Rows from block 3 of a small sound classifier, named by matrix and row number. Rows with one number within an expert belong to one neuron, the router's apart. Each number is 128 + 24 x the weight over its row's rms, rounded and kept within 0 to 255. All counts start at 0. Numbers have three digits each. After the name is the row's rms in percent of the matrix's.
After each expert's rows are labels from the 100 clips, of 14976, where the router gives the expert most weight on average: "strongest on" is what is common among them; "lies over" is the class under the peak. Only what is clearly more common there than usual is listed. The data: synthesized solo parts of chorales (CocoChorales). In brackets: how many of the 100.
# router: slot weights (model.blocks.3.mlp.router.weight, 32x384, trained with AdamW), inputs 0-191
# up: expert up (model.blocks.3.mlp.up, 16x96x384), inputs 0-191
# down: expert down (model.blocks.3.mlp.down, 16x384x96, transposed), outputs 0-191

# expert 0
router.0 135:092106140138122132120084138141128100133137152158121141118101154123112125151102119100121104141139095108170108126108141112105121135132131107148165144122101106108117142153138098132148144174137114112158124165162143162105075157115141144126180148143161116160105122144134109108180184131112153154158140144091111147116100182089125145132103126119111117135173167105143161121105134168099125090136113151126184132122102120090106121119135128132134119089110168163162094131191130127108132097101117145156130132170117130114067170134104127110153137149149133100119108157130132139119130055104130095
router.1 035:117103102117123108101077132118130139110113117123121113105118165151108098096160098118114103133157109096150086120138141148089110115108108110169163127114095131121158142132080101127137098164122143160120075114129164146098099102108120130144154122144130141102097110125109124167151159092143184130142151149115158151129105112130114129106098137125118119145163140097107143109133127132133122145175123111126146137137097133092118146108110064143143117108175104141153117127109124156115131111144121142137100143147138124116145141147110132114103102118143108139115150166137165158129199088136130097
up.0 082:176112142130138133106116176113073164150133109108127136177103137098111129108102125113139140122115167172163117125112139123138124108132149159132151142152152180128138142132112106061136107097144169136110086106127138141126188112113152103152144129102128114137129148143103140115131125122116079128091107122124160154175127126157145138092108101144137118124122105079116132124141149096156116124110107155132065139126108144102121133094116133153167084129123118123126079101089131164124118160105128163130136176129110183120123080114122082083119086127120098153136150109108115104146132126198082070
down.0 092:155171119122142161128129155143086109124113111119090118130114149085149138121131115101149128176168103116145110141153130121106115133125105130126138138160137178144095140101099162111078133098130093122102163126133111133151151105125167151118160125134166130127162167128086102124152116127115112150127102071137107103120160167133153124130119116141169139114100143103131167135122091112153089152109122152146135160146149107117097058141175135152106135152125132140105143106101187162113118134145137120047134131142110151152119117148114115107132107119138100149129109108111148101096130157099048122
up.1 061:150071099153113128147129070138130109109147132157179123135149123174087152180088149158065148123150138156105093148136128158183101104118132147135107088115171127138116118149123128125137122147138121141127148078124167118101160144122078146131145147088118103126125098109121167171117067119127112123140153128141088142143102116121140116135096165138115111169098105122131092121080162092164135156138118130125085141149121145130117084115123122144113123091148083127138154157115106088094149150133138068115132119141139137123132157129155160167116133091144135146099163168106085158060156159116155158
down.1 075:112159115120140092196130112122097114106125154113127097136149125135107128144139137166125143134127167132103074141111125122183135089153102110129103100132132122125116105137123139111100128137128121122087134137115148114130120099152115066110111141108097092108099133091131093159105092101141128100150124097151140098118165094117141111111150160165112144129124120159116131136145092128126129160115163099128104116132152163133127097126147147098120110143112146119126128130134125120163166161155090111031134096121143103114095140158172114159141114135175115133121118121134097106131150162118113188
up.2 073:145110086151129119111112089120143082094107149139140126128133122121089121144107123172123146119152138131126126121143123111152113119135147129110110112102138115128130103153088155100109119111117108154131169126095189133142126163087091108123141115138112096154113108135117129135099070131121097141117158110128120114110176097165155119151095132123121129155105118158169109130079134085133124185148104100121114128174124160154137106102097093120124107124121124123090161182119146085137128141120155058107114118147150132114138139142160135159159117108156108129101136144116112128112159161146114167
down.2 087:123176108105148115171146115144112144123122103132157097163156109142118122125129148126126130181147138128140093151136107084171141100141099162127106121119119129093148113170169133091089122126147125115077163080077167107141149096130135135123117153130147079149101151118111141153129085125110120111144115098145091080116130137141121106136138151146106124136118136135140116129118123127130144177133137114146137113117131163127128128139163124122163151142113133109136136155070126144119132176129129094070156087133120101114122114183150140152131122150176122118159173122098109117111150196144127169
up.3 127:158146138132127114131156144135129125180108171143141100146110095159145135118126122150129070114165173134094144160140106133147125142135130171166105161176147131135148122146129152174165107136118127143181134119141077102099078140145116126078107133138083122122158121153150108109088095098089112112152146120115108125099103142127132114088130106087132082118123149171152098112129140116141122098149132103116172118125118136149178092163119101120138099157115143140114128119132149054139132137118153143102101108108099115167155179083123114184150099139098114109120138128140131141115136107105165140
down.3 121:108122138113128118113117128143104158096095085114140164140106156134119146127120125128120190110096153147156140131128129135129120104105108100109170119127106087117130130113121118121135110114167154132096109115088119142140140114087117109147127114116195119142076119110109093142142136091146163121125107142117115161145147101140141138112116119151132170160140113092100135138099121151088146118112133168129127128147110129093104148132133171117100129095110087123132137125161135184123096118121116099119153148110138121096135101149151132081099101137172135122146146124127112080126131143170078098
strongest on: horn (100); note E4 (40); note D4 (39); note C#4 (29)
lies over: D4 (27)

# expert 7
router.14 131:111152096147112079168167113142154166113123163147107081127132122123100144125137158147152113132156115122120142125186128111172124118122116128101109132169122108096150094164156176136061159140150132138109150113124151108147142150127095091127073136132146118151125166142148136136137114144120113115133093097210124092102133111117113119151152116129136157108114160146108110122123121142166140192094152108110079125149149097161116109162089146093126155137125130135135152167093118121129130117093101129101170147135109100152141148112136105169139135110133114146134131112123088164098098160126142170
router.15 039:136137127144092161136120120117121090153100126152131115111159154134057152128183130103082122175097116182157117125087088109144132125157098106122135099132125130147120113180126175128122138135125135106149120151100156132121122138073139096141136115091135108141120140127117117158113127158166126097149135117133154142095160101133114132094173157147149119110145138139154106078121104134141105096143159157137167116143118155084095142100093128068112132127124106117094123196135139127128104139136168133086080104156147158147100129120181152076112146189159144162132106136091099115082181087117149159
up.3 112:119157144112104110101141113139091119129145119145165094108156141090159206140039119155163087098098168140164131117065115145156138155103130089081115114121123149153187165136147111124102166090128143093061124092109122116125140102138134139143136150112151125141135115114107124146134130103160130128138134129160161155139145143153127107116184112127136105114146153127162122135108118128104117092129145133135161142112173171145123135119115132132148144144122142115123152134128133128157117123138120149090169102144138131134090095130123128131131169110157110105139145134105145155116115108151110144
down.3 105:152105134123104111084118134132092161122128089093117101158175164122182146105109099116158113097066131160126140088136126164091147128103129133096122124136147119124107160102136127146154107128159186089100097158145116127103130135148160139090120139148127158111126139170124134132159157114118186118128130112102170131134125138126146114133142123113117108137135128062136161099152134124143127102130101125093140140123141106131136121122163142123134134129151159101108147104117127145138105155107099136185177150137136131134133086141163125143160144117143154142118161121154132108146165172083125125
up.4 041:154162126143152137115155081125155134101150141111166105141123182160121080104152156164125117184159093144124137110110132149123122133114139145142157137158108139098133112146128153132132086116137156120150143135126145117096136168136065132100136071096106139077090136131108127115127128135140121164144136105138132154121160136128154130104134138137126136113098101106136104099135144146116103131097141185180145114079118119108075135099107103051142108134105070129119157149137109135125094140120138143159115117138130099174101144145140165124088086115118140115151137172127138145145195132076132166
down.4 049:081123165157098137138143158118072120162125130089130162117136104130139154134113090098172152086130135122161157128137104104139130102128116111088105136085183104113210101130111102139086135103092108151079144189132124080118165134189121133116091139118120110159173132167182134118126163114172086139122113136127171118126143135157130145135138116154141152123145160098135142147122117095149100117141113142110110144113134144130099167109139140183109154151141124142141141123127124100138143088139105133151140120109130146152137130108112066118153132097113141149139094088128126151109102096145125136
up.5 128:127155133131174109086114147106156120096118115132137107098129089094174168156146132111156116108111153135139153117183154090154113149124111112143125145142109115104139137168169129157101164143099202141101128119123115141145160131119144116147144153144129127181134132138102136117143105115116155123135113144166124131096104149117177169148134108119123123088122123083124132190128131142172081130115164113136139123116171142135152126110130146128129117172111134143142183112044122163138101120121127183093118116149122120199133149092124101118136154153109103083120120137159120113147142136147139121
down.5 116:113127131129105158142100129114168139147118098147117107152068130189101114136118089131124138151145126113120128150078132153099126112098157129106151135095145129145103139119075145134146088120154058124167097104162157106087088104128089155107135100093109126142153117138125174113120150151140116104111139121106156128179152122151096128154132147127131137128148121148123097091145148125157140104141081112111152178134116108138119132117132155134152109130142131105107100153173104070126127135130113125174127127111128123124147095124106152097152120113117162106094128138123168158103105102137130105
up.6 072:032097120108104117147113152130134105075168140153146143102095126096119148106116145154084160111126135069158138159127120164117157118098110153134139113146115119105109148091117136099165097164115125098131110124150169128108090132109110147117128124103168134117143081123144146130137136135158137155130117114147133113117166170150064127122123156107113094118168106081125133098082138119117152077101109145130178121133087139075101137106127106104110104138133102136130125121174097126123118096174124099160151105135121134073103102156106148121102123118178162100141116129127128159140156164140138111
down.6 071:052061126110110130134127144140152111101133120146119117128103137139128144179127119165131135117118138121136102128124105107111122156140131142087193143121100115114148142118161118133153142151139110136126125104122185135126082137102121139100112112108171128112156123102168114087104113146130146173121124110108094136118159141140133150145115172152133107120153110144158128139114136136101181091116122160127135125156121137093098102110086139105126104106135132121114088143176103117131121082158111130143097088131128177150117153096146163116103135130135096104117094142122134137141174120140106114
strongest on: trombone (99); note E4 (50); note D4 (38); note F4 (30)
lies over: D4 (28)

# expert 14
router.28 088:130144079133161110078100156149132152105104095153139146136156140127102107138094144107114104160172142132136118120139130168115088141116137119145150114146142151102166102151128124148142129122121155162107136168166170135164128128156136090155113154132096112095129122132141146173117114118147112103137118116128117101111141114123114138110136081092093133139178127154114138143082106122127147122161138102123109111132125123100082110124113111105114096147131141084100091105120069133118132104109104146146154125214113106115105138103158074184156097124114117112167112128100117196153105136115160123
router.29 051:111149135140120120061126138118090136100165135143157156129154174113141165105147138112124115108156151106154144127134111155097120192134147151128137067150129125135127162181128129144094160098112180097134093117131093109136150136147130128115154131134111129153105156136159111123114089118124134145158153133139134129106124128128110154121174093119145061115117111149162151117081125117120154089142131118158136156107140155148115104112170105137160117152134151098114118158148106140137137145133119143166148128134135146149085110071164088107109168140134158085149139155114077130130149173133145114
up.3 062:133072076160136102142121137141124108156121140125128135129106062139106137127120136121145136137159111162155148148134130136163078117131096133124145086121119148133101124157150126096122145132145188129104107121134095099146129135150141131134093110146149129101120135108076133142084140114151126105131143136150133146147078108099153116128125100085121125137126103132182131132101162122141123177183128131151119124154103119115129090113145143129159112071144139118140136110096096132109114167087151122126156178128134108156189126159118132167113147095108114126126130136123103119112137183105145183
down.3 066:135100134123139114123125135139137123147138133075142085140104140086132094135111139125134149135126154133157104142100120120091164137124145127130124159117159102105142120131098173125144182159105128177117134123102097142119139148151104083122118158086082135117119070117157139090135081143133131143141118122108121117115141155107118106096123167119118149177145136128098139147145129119124135098107159144105163147135104157147133166133111125117151132155155080156180152095124145123164170081138130172147146100150145143105128146162119142110139071137135126164144154108110136097204137122117102054
up.4 092:122114097116103129134136154094167159159159131126112152099102151124122115128100106139087122149155120161136140134125127112113129127108133136161096111141152127133104154145142140111133180115149164133136126124151103098091149102108151125104154132150105161148120114151123121121085095167116133121121127111111156130128099115114160107122176151158131089112146147119097166134086152136142143091181102107151154153127112169133165102113103110115170112132155159116128107143123115160160141133107112177135133147180096134120132079139129092093138110125136096097107113147108114129126110165123108109
down.4 086:179157117166154111117087080135116089113111068086089190117132125164106158117172144120151134151101150140143110135124144136153114083127146153117136146180129091111156070148133131122117150102089141135119155103123117151142143116130117110129150107115125091168121136124120129142156148116137111093153115133159166120108129114168122151116114104167115141123132109117115120144108147126132106140089145104113109107070141122076122101098147110132106135102143126073092166134115144118071117122125119127091137083124116153171129157168095122132083115129114155110130166106186094151142170109146156176
up.5 113:141092140116138120168099119128114131137150143127116148122129144147106108135099146133131145114123102135103134135136127160089123127146157106102134127135111111094134147144130126128128139149106083129080102127130115100091143116104156114135085127130138113132137059144118113106103157113129113102077134121117145105125168087107140090142139128171151162148169170115106105126147151167157090129125140126091166127113084127102104122099084144120142109198133177125150130115111112155114110066117105195111140141146107128125139078139123080149121142132133120129130076108137117135170111135151089106
down.5 109:131138103135171088076143124129127169148090156163156160112120118127122138136130118096157093147129186140148128109135102105149141071105179127131103129162178159101161094153148114097093095100110123101164170125149151123135168138181135101182096113122105150130087136122153124144072099158181156140152106185132111135112095155152092158094090098123069091109117098143158136143101124057111140089114112117135088117130142134132179138131149095112147124118179156101073099140168123118134160148125150093137149140133144150150123112128117138129112141130149128140110140142136130136077113151115160145
up.6 073:112135130146158110121113092130207103146136124117122065140101122116140115137134128128144095090156128151167135152169154152141132119129147151109117133146144143104138095130189152156162163130123188149137155156134123121150136132136115096091129137135111088165144142127141131085150129172129160120095131140137075106105096130119148124141158118108137150092153127138108072079136120144143085121127085076102166144131132141130128098120099143123131114163122113143141156131060137121124118126117139123084147146141122104171105124122118100168148160118105102131132096122125126124127096126112131139
down.6 072:139164121154111137148178126125134132153178129150168125097140148107112104123153105132119158104092111112120119116103124145120134127106143135145131173158136115168164127151109173110053143118109118087173106093145091119097103170167146187159082136099125115106107146135136170148148089146155126102135158101129153161130136126137118111106125160130109110115144150189111100144121128115154185113130158177152140142106094137117148145103089116140165167149159162113152136115158127133104136140149134164135114123146106132145124114141127129105116117154156164108145110119111125133127096121157120142
strongest on: viola (100); note D4 (59); note C#4 (37)
lies over: D4 (38)

# expert 11
router.22 047:115123081126140147132094115101154154144188169123109162120140151166112112206145144146139136133114092131119121154146118150090119165107150088146140091139154156179117139151109119155141139143094147158117109159114113112110136135122112134118083118158118142097110112136144137151114110138142148077178118152110126134102139149101088141140127103111119131163168087142154184102143145143147105144148145155114149102128092057085106121107144108118119132128130117143061143108111105114146134090136099177095127141147133117109186132122205110140130170134165118095120119102115129132141163154104145082
router.23 105:140128126085125122113112117161093124120166115097113136140136144120122116127106111126175132131118140134163133146070199118119110145076156115122138138105110137088109126132130099112171123087162147132137127136163132117121180131117136119166168111146107148119123137138130075140120129149154122126165133100084119150164124130128147126119087097134140133168142136107127137144154150168107130104124137117164151119061102112122133168117166142122140139142139159127113116133184139140118119113112122120133103088157179116153160135184102163087120173102121123128114194116101125113154117133114122137
up.0 108:116113096117152113122114088128146139094109091151135130116120132118137081140141094141121094125126112137153113114170132134110125114123122118126140143128130119132118104132154128136152122174137199146135113144117106125137150127097146115136147119169130116153084143094084108115152121094095183140143088131121077148123170119097139113136079115121118181079119170053127130133127131134137096120141105109141141127135128069108140116103184143159115089143098162162118155102121135153116102089116113135129125120144112139129116136125144063105105152141124122104135137127152138118162164106108115136
down.0 115:139124093136129146118115152144121120181129108148118155167144160153112102116134143164135126132153103154077142118117100075122117128103173150130121123101170150126128116098116137114123147101143078130143168144149136131117135170162135148151129129091063126137181124144169138136071129170141097094127142114092126126151087095126092120116085131164133085148134140165117112121153154139119139193120128148129103133134102161118130161127064145130135142151138120080118116168131116065103148156150140106114154087144107152119111146116119172133131111107119125138087108146095108133093134134139142145
up.1 048:106118148148176097112167139109141107131117159147102173135143105133113088100148110105151085142124131120146168087118114123131139136145083126120098145090168103137125159118117111148103111134111115116121126094110117133119184151117090150109157110104111140120145117148123121151125140105112072141153134142107143129141146143127139077100150114183116125165114150156102134133118143075096112159138098156110143124129103108166113127193117172102115137102119126139147106109116121086118117152154095105135110145125132118147113086159085146144171160138135154159099104135106097113124139100100139134
down.1 058:136091126160093135141123106149134117154119091097135113107155158127154112135137176148145149122109106108119106114125133114128146110160145105149134133142122110165158179141158105093146172118180137122158152080103078099145129145170103094130103171159096116170141151119143109113150121156136122152123084131117139144126129083122070173122130101110191138102125128130084112146155153129143124089139128108118134107087112159111139112096151115126137117148125134090127128120143085143127153074093118134152099118103138092114134145101126109150142106133141085170083158118077139101127121127160139140
up.2 152:108112099156116144171132153103111167118160106138180105093083102098151119136121112152156100097123118127127132135136144131137111113088085151113175134158157129140077115139151126112162170128166122147096126098152152117116131154145106162183154143096108160128161176128111174129130159112110142093128095142121155129147095188094145115151118147096147191126130169081120137131106161139167072166140129100128117114148094130125111131091134159150101091153101115124073121173107121123130117103125101113162122105149152107116160113148122192114115130110156072129115106138140135134120131137111138115
down.2 153:127106150112178117117130152136115134128080136081117154210155120148141162123178102124127118125122175139110151149113114081115128143154135081132096121096121147130137135143128118138156094127111145152183184137139094133140145119155189130117141134127096138115190101124126098133116130131127136143122103139097103102143143128103194141143134124120112101170119075136157133116160097148146156097094135123127131138135134122133161148138154125150095131135165106131123107092159151139118144124119153114162106131118170144092092119066142093103147136142124129141124140129107107129116115077116113136
up.3 045:160102087125138107120152100176100099164103082181141108108126132124134128163128068138135169092127141130125089119090120156117173132130168137144131114146102148121105130100113139079129126176117137151119112129122094169140137102152117108143125113129134181068103127137120089091083108104144128112124158144131170163127097110099124128096176167154143134116157124126178129110109130109119124133134150116111144142137108129098114153109114148144152136120150107165143093118110126157134189162159109119171169134164149145116099062179132124113136127139133161192116157162117122142127099131125145147
down.3 057:156127157114105150093132093114152114117145119072108106135149126162133147113140157127092127140103124067122169135161115139132089135117075144092102117137149152145132124179128082107129122129113156137115108130101126124114125125104155152094123100094097138130125140183108181100126071172131157115137102101141135158117184170162141124137115142128097148169118104132126180146121156143116140111131126106101117159140122123127158095153146094104110121124129125123140145134162156103097156124117107141098142133118114085157113138105158108162157125138114131133148140110110123149173093126143160150
strongest on: tuba (100); note D4 (42); note D#4 (36); note C4 (35)
lies over: D#4 (27)

# expert 8
router.16 050:132136120112142167131172108113102138142131154155120168142142109139125107156120109134096136135109175117099111130132109065184146146174109114140098129142108135165085137170105140139115140098124080089118124120121130156122132124185155149116168166097113107120119152118133118173116123110142092117151148143109161114106161120123117099089168077125136115111136084144155159135120112138145181125112177167130071133129107145133145127120112126127109127119123106131097114146142110086156172162119081108140142129122139115141133138098100115145147142131139152140124121139093122137113130159133160142
router.17 088:089157134109097146104165109174116117079124164126142150115175166111129123121113075122114140100120168084128136115122104118145163142129072081105103105157108128160119114160118128117087142127095120085121118092099139159115159137159146158116144125108159151144106150143121166167145126102136113143177155122176154132085133117146133117117191095108104105112129140141155150147077118134122149124123181135135127154117161132140164123150138121107128163074108146104120152166123109103144164157161071093142171099131177116148098103108102114150130149111162155150118135132130114146115115162160165112
up.3 100:146127109152099138100142136091153081138164116146131091115129102145127129130124138153122110084096131113142130117114123109094118142142093091189154160166125136152117140119143144135123152170135132081148089112111138104094113132166108162113137140153098163160095164142126146088120139140186072106153110137108129162105181152134143113114191102128145127146124152150089128134119156106146133175132135129137137121106126149145170115156121141131144121120142138117115117145110131128110138120150112176135136141101129097123090118114149091129113099109130098134135101164107125148092136176163191154
down.3 106:129111151099142099141105142134099166092108088086130142134136111129132140101148112109152155147163119104140119130131204173126133097116128136136117110104142140106132134116141162115153121104171161164120115209146118095145145171125115120138110093175134128093156137089107126100134112117119116163104089119125108097136064162112112117159050124153138143144126111115129131137168156101152148158141117120120086106150141125170102150133177107125104119122157096131108130129138136143105119130103141068169136107113118163141173118139104146133099151120132170139132109113134114171134137170060087119
up.4 108:094124096155122143086160151123087131139092118111129135122102148125146117113150105130118135107114155104128131158111130144125134168102114125121127136089161122166107114103137113127114134084144095159122133143143118133142130145154142157130134069140136130148148141117133139139135144168135151105134123104137101159119128136149143132117076148119168108135091110131156108133161111085113151128113071162139106162152134160179154166158140147121147134118108129112121102092133125061122174127118146093115110098126148130102177147139121190142153121109103123167141092116130105115112078126151125087
down.4 101:142181160124100119148107128149123142126126151139143133138126142124127137129129165117098121161139111123162160144147123139136126137151126134097063148168122087139118104146138138111130127128121119121106086101084139112069128058099134117120124096123178120098098146098089125109151098113138120143113098100116119138139151136097151092127122147130158122083118124130141106135130129116120143137156172127148148157130139135121125118098138173127118162102129117119148147113149134109151109093124118151170146121147096128167152113077086091080052104121134145119107125129129189151144131104118106160
up.5 055:151088167193141117120175114166148118105113110145133138147103114188120132087063100118119123168189153157113118094134138119151130089134102110201161147132102126151158139128102126149139065143171121168125133153101135082123101109156107116122109091155153145133139070112155116153126148129090130141137109087133122139122167158167113127111100147148104115116125121130102104112132120085175120129168137144149096123122127097078092094143127128121110166138094082125107106148098135113140098138154119135132173101119117146134117138122142133127133114128150157097138164155117141135114120147110080118
down.5 068:146161114099108203129101144108161138119189108138128110160133123135120120121115163149135146108094126129152096125157115129147170104155102077099128111117138108147124115117099142137108156154140133126121138120137122144118146155129100148124076114160130146139085123169148112102132114130148127109147166155092161119119118133140137130156130077115146147132165090111127163156148118167105126128126158126116146166150165130151131163105121116106103106112119107164130147132122136140082128131112120120128122120126110123152113120136127125149124101145127131152133139150177127158110141127122166158
up.6 110:121116146129133143129139149125119131122092128098132159169173126151124128126119103159110074172120126149139147131137130091119135165167100140143119123128143126150131161153109125163141104112132125147113137147148086104093148145177122172104122095137133151119140127133104143139135162126090085127127160106105133129129167109171166118149160081135134139146091150165102125130121178110144106122162125157139089133103113149143114115188149178133126141149101123081131139104102149124155102140123114142157135113126151117106121113095112119150151141108105109123127152142139111099119143067118112170
down.6 106:130156117161115126163119132129118163130139125180141117103125097131109115131128122100138083132127100148105082100094141126139155109144131110132126085112155149121175150064151141120147167121172168129202131134115081117133116123137127119122172117178096151172143134128114093123175129118118160136132111138155133144122073122094102139099105100118154112146121145093125123143139139120135142092154074061127118129134111085124171129091139103131115125118172114173122142150129092132120125118179107144080120142118119122151145148114114170136110117146134091153112157141148124164103124142103142113
strongest on: clarinet (96); note D4 (54); note C#4 (52); note E4 (29)
lies over: silence (98)

# expert 1
router.2 079:143167131139134135145133130127110151134147127085161140150182084114122125168081162157114158148135178158100130136171111136142122162132123154111095067118166108165144148154135122110184153104142158103129132107122119076146151125185132122119099166115096119118124135134115120154129121143139106079115172136109137100114117080093132148095150074130109126117124145162105151142085115132119128139177141123121109098131119162129123162118153154138101131111151117108090115139122108137144110172129113131131126166133132119098127138157153095152157148124109111152172137126100117144111121163099136161
router.3 080:118136165119133123108133128152093105126129149128124153111110188136121138141118133131143104155151139131163161124058130106165143100139180114101123098089094180138162128104146152125116090103134150116147139107137112172134131133125149110133137117170111146095144145131162104132168138154097128132120124125161160124118136139130137109139103098161122113092154107102116166100098127180091154151119164151101145144098145103117120086089107147140138112141113102132135139136144119147138120114121115130084163141142106141106079130140138131105158147136147118105145149129100147092133118144147099108
up.3 115:128125092123185122115151075109128137169141110134124119134098153134160114106151114139174114138098126151064125137168126126146104124135115119179130125097131167140128095112187142141109104138138183117144152150119076106161165141177106086114146097162130106134132150117144124132161121172186094087123153146131080100121120118105111138119116121155122131117093101108156127128173116118129085132120147111096122114092183095139154129142155159163131141112122119132073155080114154134125168162155130126093127139129153090118126159127139126162116165125110148162133144121153082107130112123156112134
down.3 115:085127135099106130134136170150143105100103137113121114133134126099111118144168132096091179089164137088179137123097122117128152121123132134112128166135116092140106137149112120143169101145126101097112079110124182134118062135083114147142127129110150120114118143132136121093132122102127180146117087154146125134109143156143105107114096158120125117131161132155120115135105102111096174115140116134170135115165109146107076157105088109111134157122124120119202098157155098128159091095108112143137124097130149158137149105109107140095151111127160125117135101122132196123124152105118114112
up.4 037:123103110167124159161138129101130147131171178147124143135179099145123130123166121158133120127118101108074075156135134125102165137138101100149138115201152086149121124124117147109106138184164143132130159136131103124163148132116114177086110134165108128109130166116139096125153126099123149119161103138137114107100157110126091123131134093118105152128102084142163153103149150122160133103050166144141154102109141115107104164127112122147098106138129114129134134127170124130128155152126118122135144141088140151113151140141107161061096159159195138110091103126131095135145113135075184138
down.4 050:117167105147123157164123150148123123130139084120123108142127163114122106147100139120127142090160100086171168157119111199112126099145151121172123137132133148148165156129159115169159132127143118103122166144151139120101146154127116116148130139146119124123162100153151159141133154186147115122114193126138155117127090161137153117151083185117146136122123140121064082152131085129132093157164091110135083135087143106192106096102136119132155135150113145118147145173135125112150148054158109132117136096130102168115101111090137075194128102108070149142114143162136126102092181151153115136
up.5 068:129152086156106111126128116109156135157097156185139107069136126115073112127132178169124128139166115114142142131163118129153092138133085122089174119153121127129091096143158166142113092168169123120131117140149157125134138155096086153116097112142132085136169107119096082143144126111128147140173147135128126139115104118122123122140139122131116153133129151092156123092092129153148126149146152085126101107143090129112092066121112084143129139115149121151134154142133121146119134099104117085136156117162146100162142142117160155136119125137148096157111135162140081159105144162113137165
down.5 071:140141173078149133184140127125112086138133106078136144191167135137176105146151104087145155114122124141132128119111114122124155090146148119167091146106150125101133142110138126141173141092091122121113153139069122122121121098166177144137131093126130133097097138131155178121129123155134125124119124091183105145136144151125136104132118158154128087122122112165085124117179093105111141103127118160126135151117122163131175219173124150105103094142116085114123119119120142131150150156134153143133104127100078165113145108081108144128144120130103142139145146137090154109143139100126143112
up.6 098:144141134139108138152117119118108111180118119130134096086130156133136112147155115136138104110069107156153104142112090131094114139135132131123130165072080153103158160106110089139133168131110120130112116092105123124119157103116121098154084156127151137097116115134101119108107117134171118083105118161133156151169181188087163110127147094144141147113177182091118116148122128134142133115138168123129157147120151118130133146070114154151132133136113127182135135104098127107113142104128129153104165159140168152154122117134163073061140132144175138142132125084158170127144122110146129087
down.6 098:088088120116156122133119125125152179093095154125131123189150090121173122125113122148132133131129175113112098122159176129118129103123109128082120097158145109148111120155109137126118094147071108101129166131127166115150117155092146146103105124092111125120103138092128146168093109095146158160140141113154105100123126104170092109159142115108107169148096120157157097060137143118166136158128119122126105123133140143179128118183184125098124175115132140119090109122119090140095147145126150128167147090115168093118121080123126155206124128126138135145122140131096113154138157148091164169
strongest on: viola (100); note F#4 (30); note F4 (25)
lies over: silence (48)

# expert 12
router.24 242:121136094134118136164099144082104145109089128102133121112142133103142099127162141121120144129114106106116150102164109142138154168124122145098126157160119085143099140162099115138145104124105079108080106119118135104116126112112142160135086112083127091110146125119090137139099109098101149124092140140118134136145164133146169121119134159141111135105137103158145082121105160093115089116144122145125130112182112165137097127119127131107132131121095135080165126129121096085105104118139104125128096082103133131163141100173116112133113088158160112128138095111143151132164172098135140137
router.25 161:103099091122131152103144082091088129119140124136156165129141127119142121141179148137085143102081147176109095145103142147119145076129115112175105096149123147113071142135105090095124142142110156112150124120130111155116123143085144132131127125137153155127096142097104100149108086107118166124160152139113123131107126156139125125117137150114122111134118107075160136150126137117134137103124154122153110090129147093105148157121184096170116108102136099140118160083145141160181143168142146097095111129128129130112133138108176154060126152137136179129114138124143090089142187135140144113
up.0 063:190100122109149117107128149149088147116068108123149151160111120139116158120114152125131097122124173166116132152140096131139101143122139129104144161125148149092108131103122100121156121114106155172107134137124121140153141156128125092126126117098133108108134127127109126121098168155152138130049114153109107120119141115091152178130125114155141163106168132167159140156155161139124143109145121134127132128139136094113114116128084131128110098139088151110070084089115091135136139163108164154107113097111151140120156148127145049109143107109135114150152169107134104110113101089150111113
down.0 065:141132141154118107127100134125124150150125123118076102172113107132147090106167125069087118118141178107135119169104084136111103125164143107100146107131150168091122151102094086141109126150103139134113115152112172111099156143103134105155103141151151100132131094130141151138106148164105086101129107081146142095138169135135148124122114115130125146129166162114107109128133116167117082107120101178132130138113103142129110130163101139131155144145110101151124136141155165113179117123115153123173146115084147108092147137158119137138162134145141144121156122116119131156129119153157146132
up.1 101:111123151117103142156100116148114115125165092138109157074125145127064113138133099102114175118115096159161127108109127132110133154108166113076157113098098127111087147111118125120171129148153089112124096149139172126111140136109135120153098114092146172120106102139175141119145159109182118097118116094089176115129163139139131145105128136120162127154171134086119158117153132149124144115120155121149154141144112144081088150108117088118131125115128159140169125169166116123153102110131117093171155103146141117115127060145117151105122146131126131119129107128164142130168140095107142110
down.1 099:115119067145129116132096128115148150131080116102148093154164125142157148126172142124141106135115154120127122151136144110121128136172096147147131129124134137171161090096135146147120103119118159149140131108124111137134138135146141108109138133131090111127130164143142136109132068155112111129113162148159114127137140114110127116102150110122101124150096124147107168106135137102127120147159129114100130167125128124157200074137124117119109107143103089119097126077115146121145137172152137163073100151063104129173152138101121074119156091108123134172132124093154123095115093124148126119
up.2 122:124143123137154135116131115105160126145127151157116149080137172114119120118128157137117115129125103145073100089136116133057124106143153092127120095127139108147170136155137104115129150148118138118139107178133122124123151077126144115128124162150123160093106165132145123158166125121135121119147163151084132148110159079134093130091132089142128147160143181135139168096124103120135089084149150130120137137099093083091145102119129114125109129110116149109093122129150148152133114106146137169159127181136109129109127133108146090125107205150150145106132102128102133145127136131105167126
down.2 114:154129096153133116159120113149095156117095108101104123196125102111116149094125137108140128117127160128136144181143131105147147152081152160098097169135145129139157120100137143165104103087104081170142151094118121140120111141145127127129157108117120081132160129141143121125130116150082124135095084109161096084118125132133168091145088187126146125132113092133157108148117107159125144170100079111121151123147134149178132109118118155103129152116140118130145151122131155093135111127136159116138125148127156132162107139130123117139163108091123121149102103129116118113140102109113114149
up.3 081:101170122120157100125126149185141141098087126086121118114098128131174118102064125144149135134133086081123141154160123130108138189091091140140107137140153110119167117132134173147136119189133130166116162154136146131120100111118119141133155123123146155112187115130140147157147137139103112101117136097095130112136117145108156138106136132114128184114124099106129128157111132132132136150184133120108119124175144135150135125141084176124096146128111129134135157127132095110129078110085107138141143103128118098164164125095121116167119090099126124141134103129179193168131084139121147134
down.3 098:158080138123125121133158139102104181146112110144105159136108096118080118133130126163117129131140114145098134125113141137134134132121158126148129151103152128117154117119096090108102116111137138148117131101146095077133162095121174144161134114067098106110100151121123109162114085128135158110138158147117147172121165140139118135133129140089084118128135106131148127094088182109121146116130112134129116127127122117154109149063130127145121169129110120126132137139160114066106151153154161120175108083151172126111087119139136131114109144190156126114147089089118090058117123133103122146
strongest on: cello (91); note A#3 (31); note A3 (28); note C4 (27)
lies over: silence (100)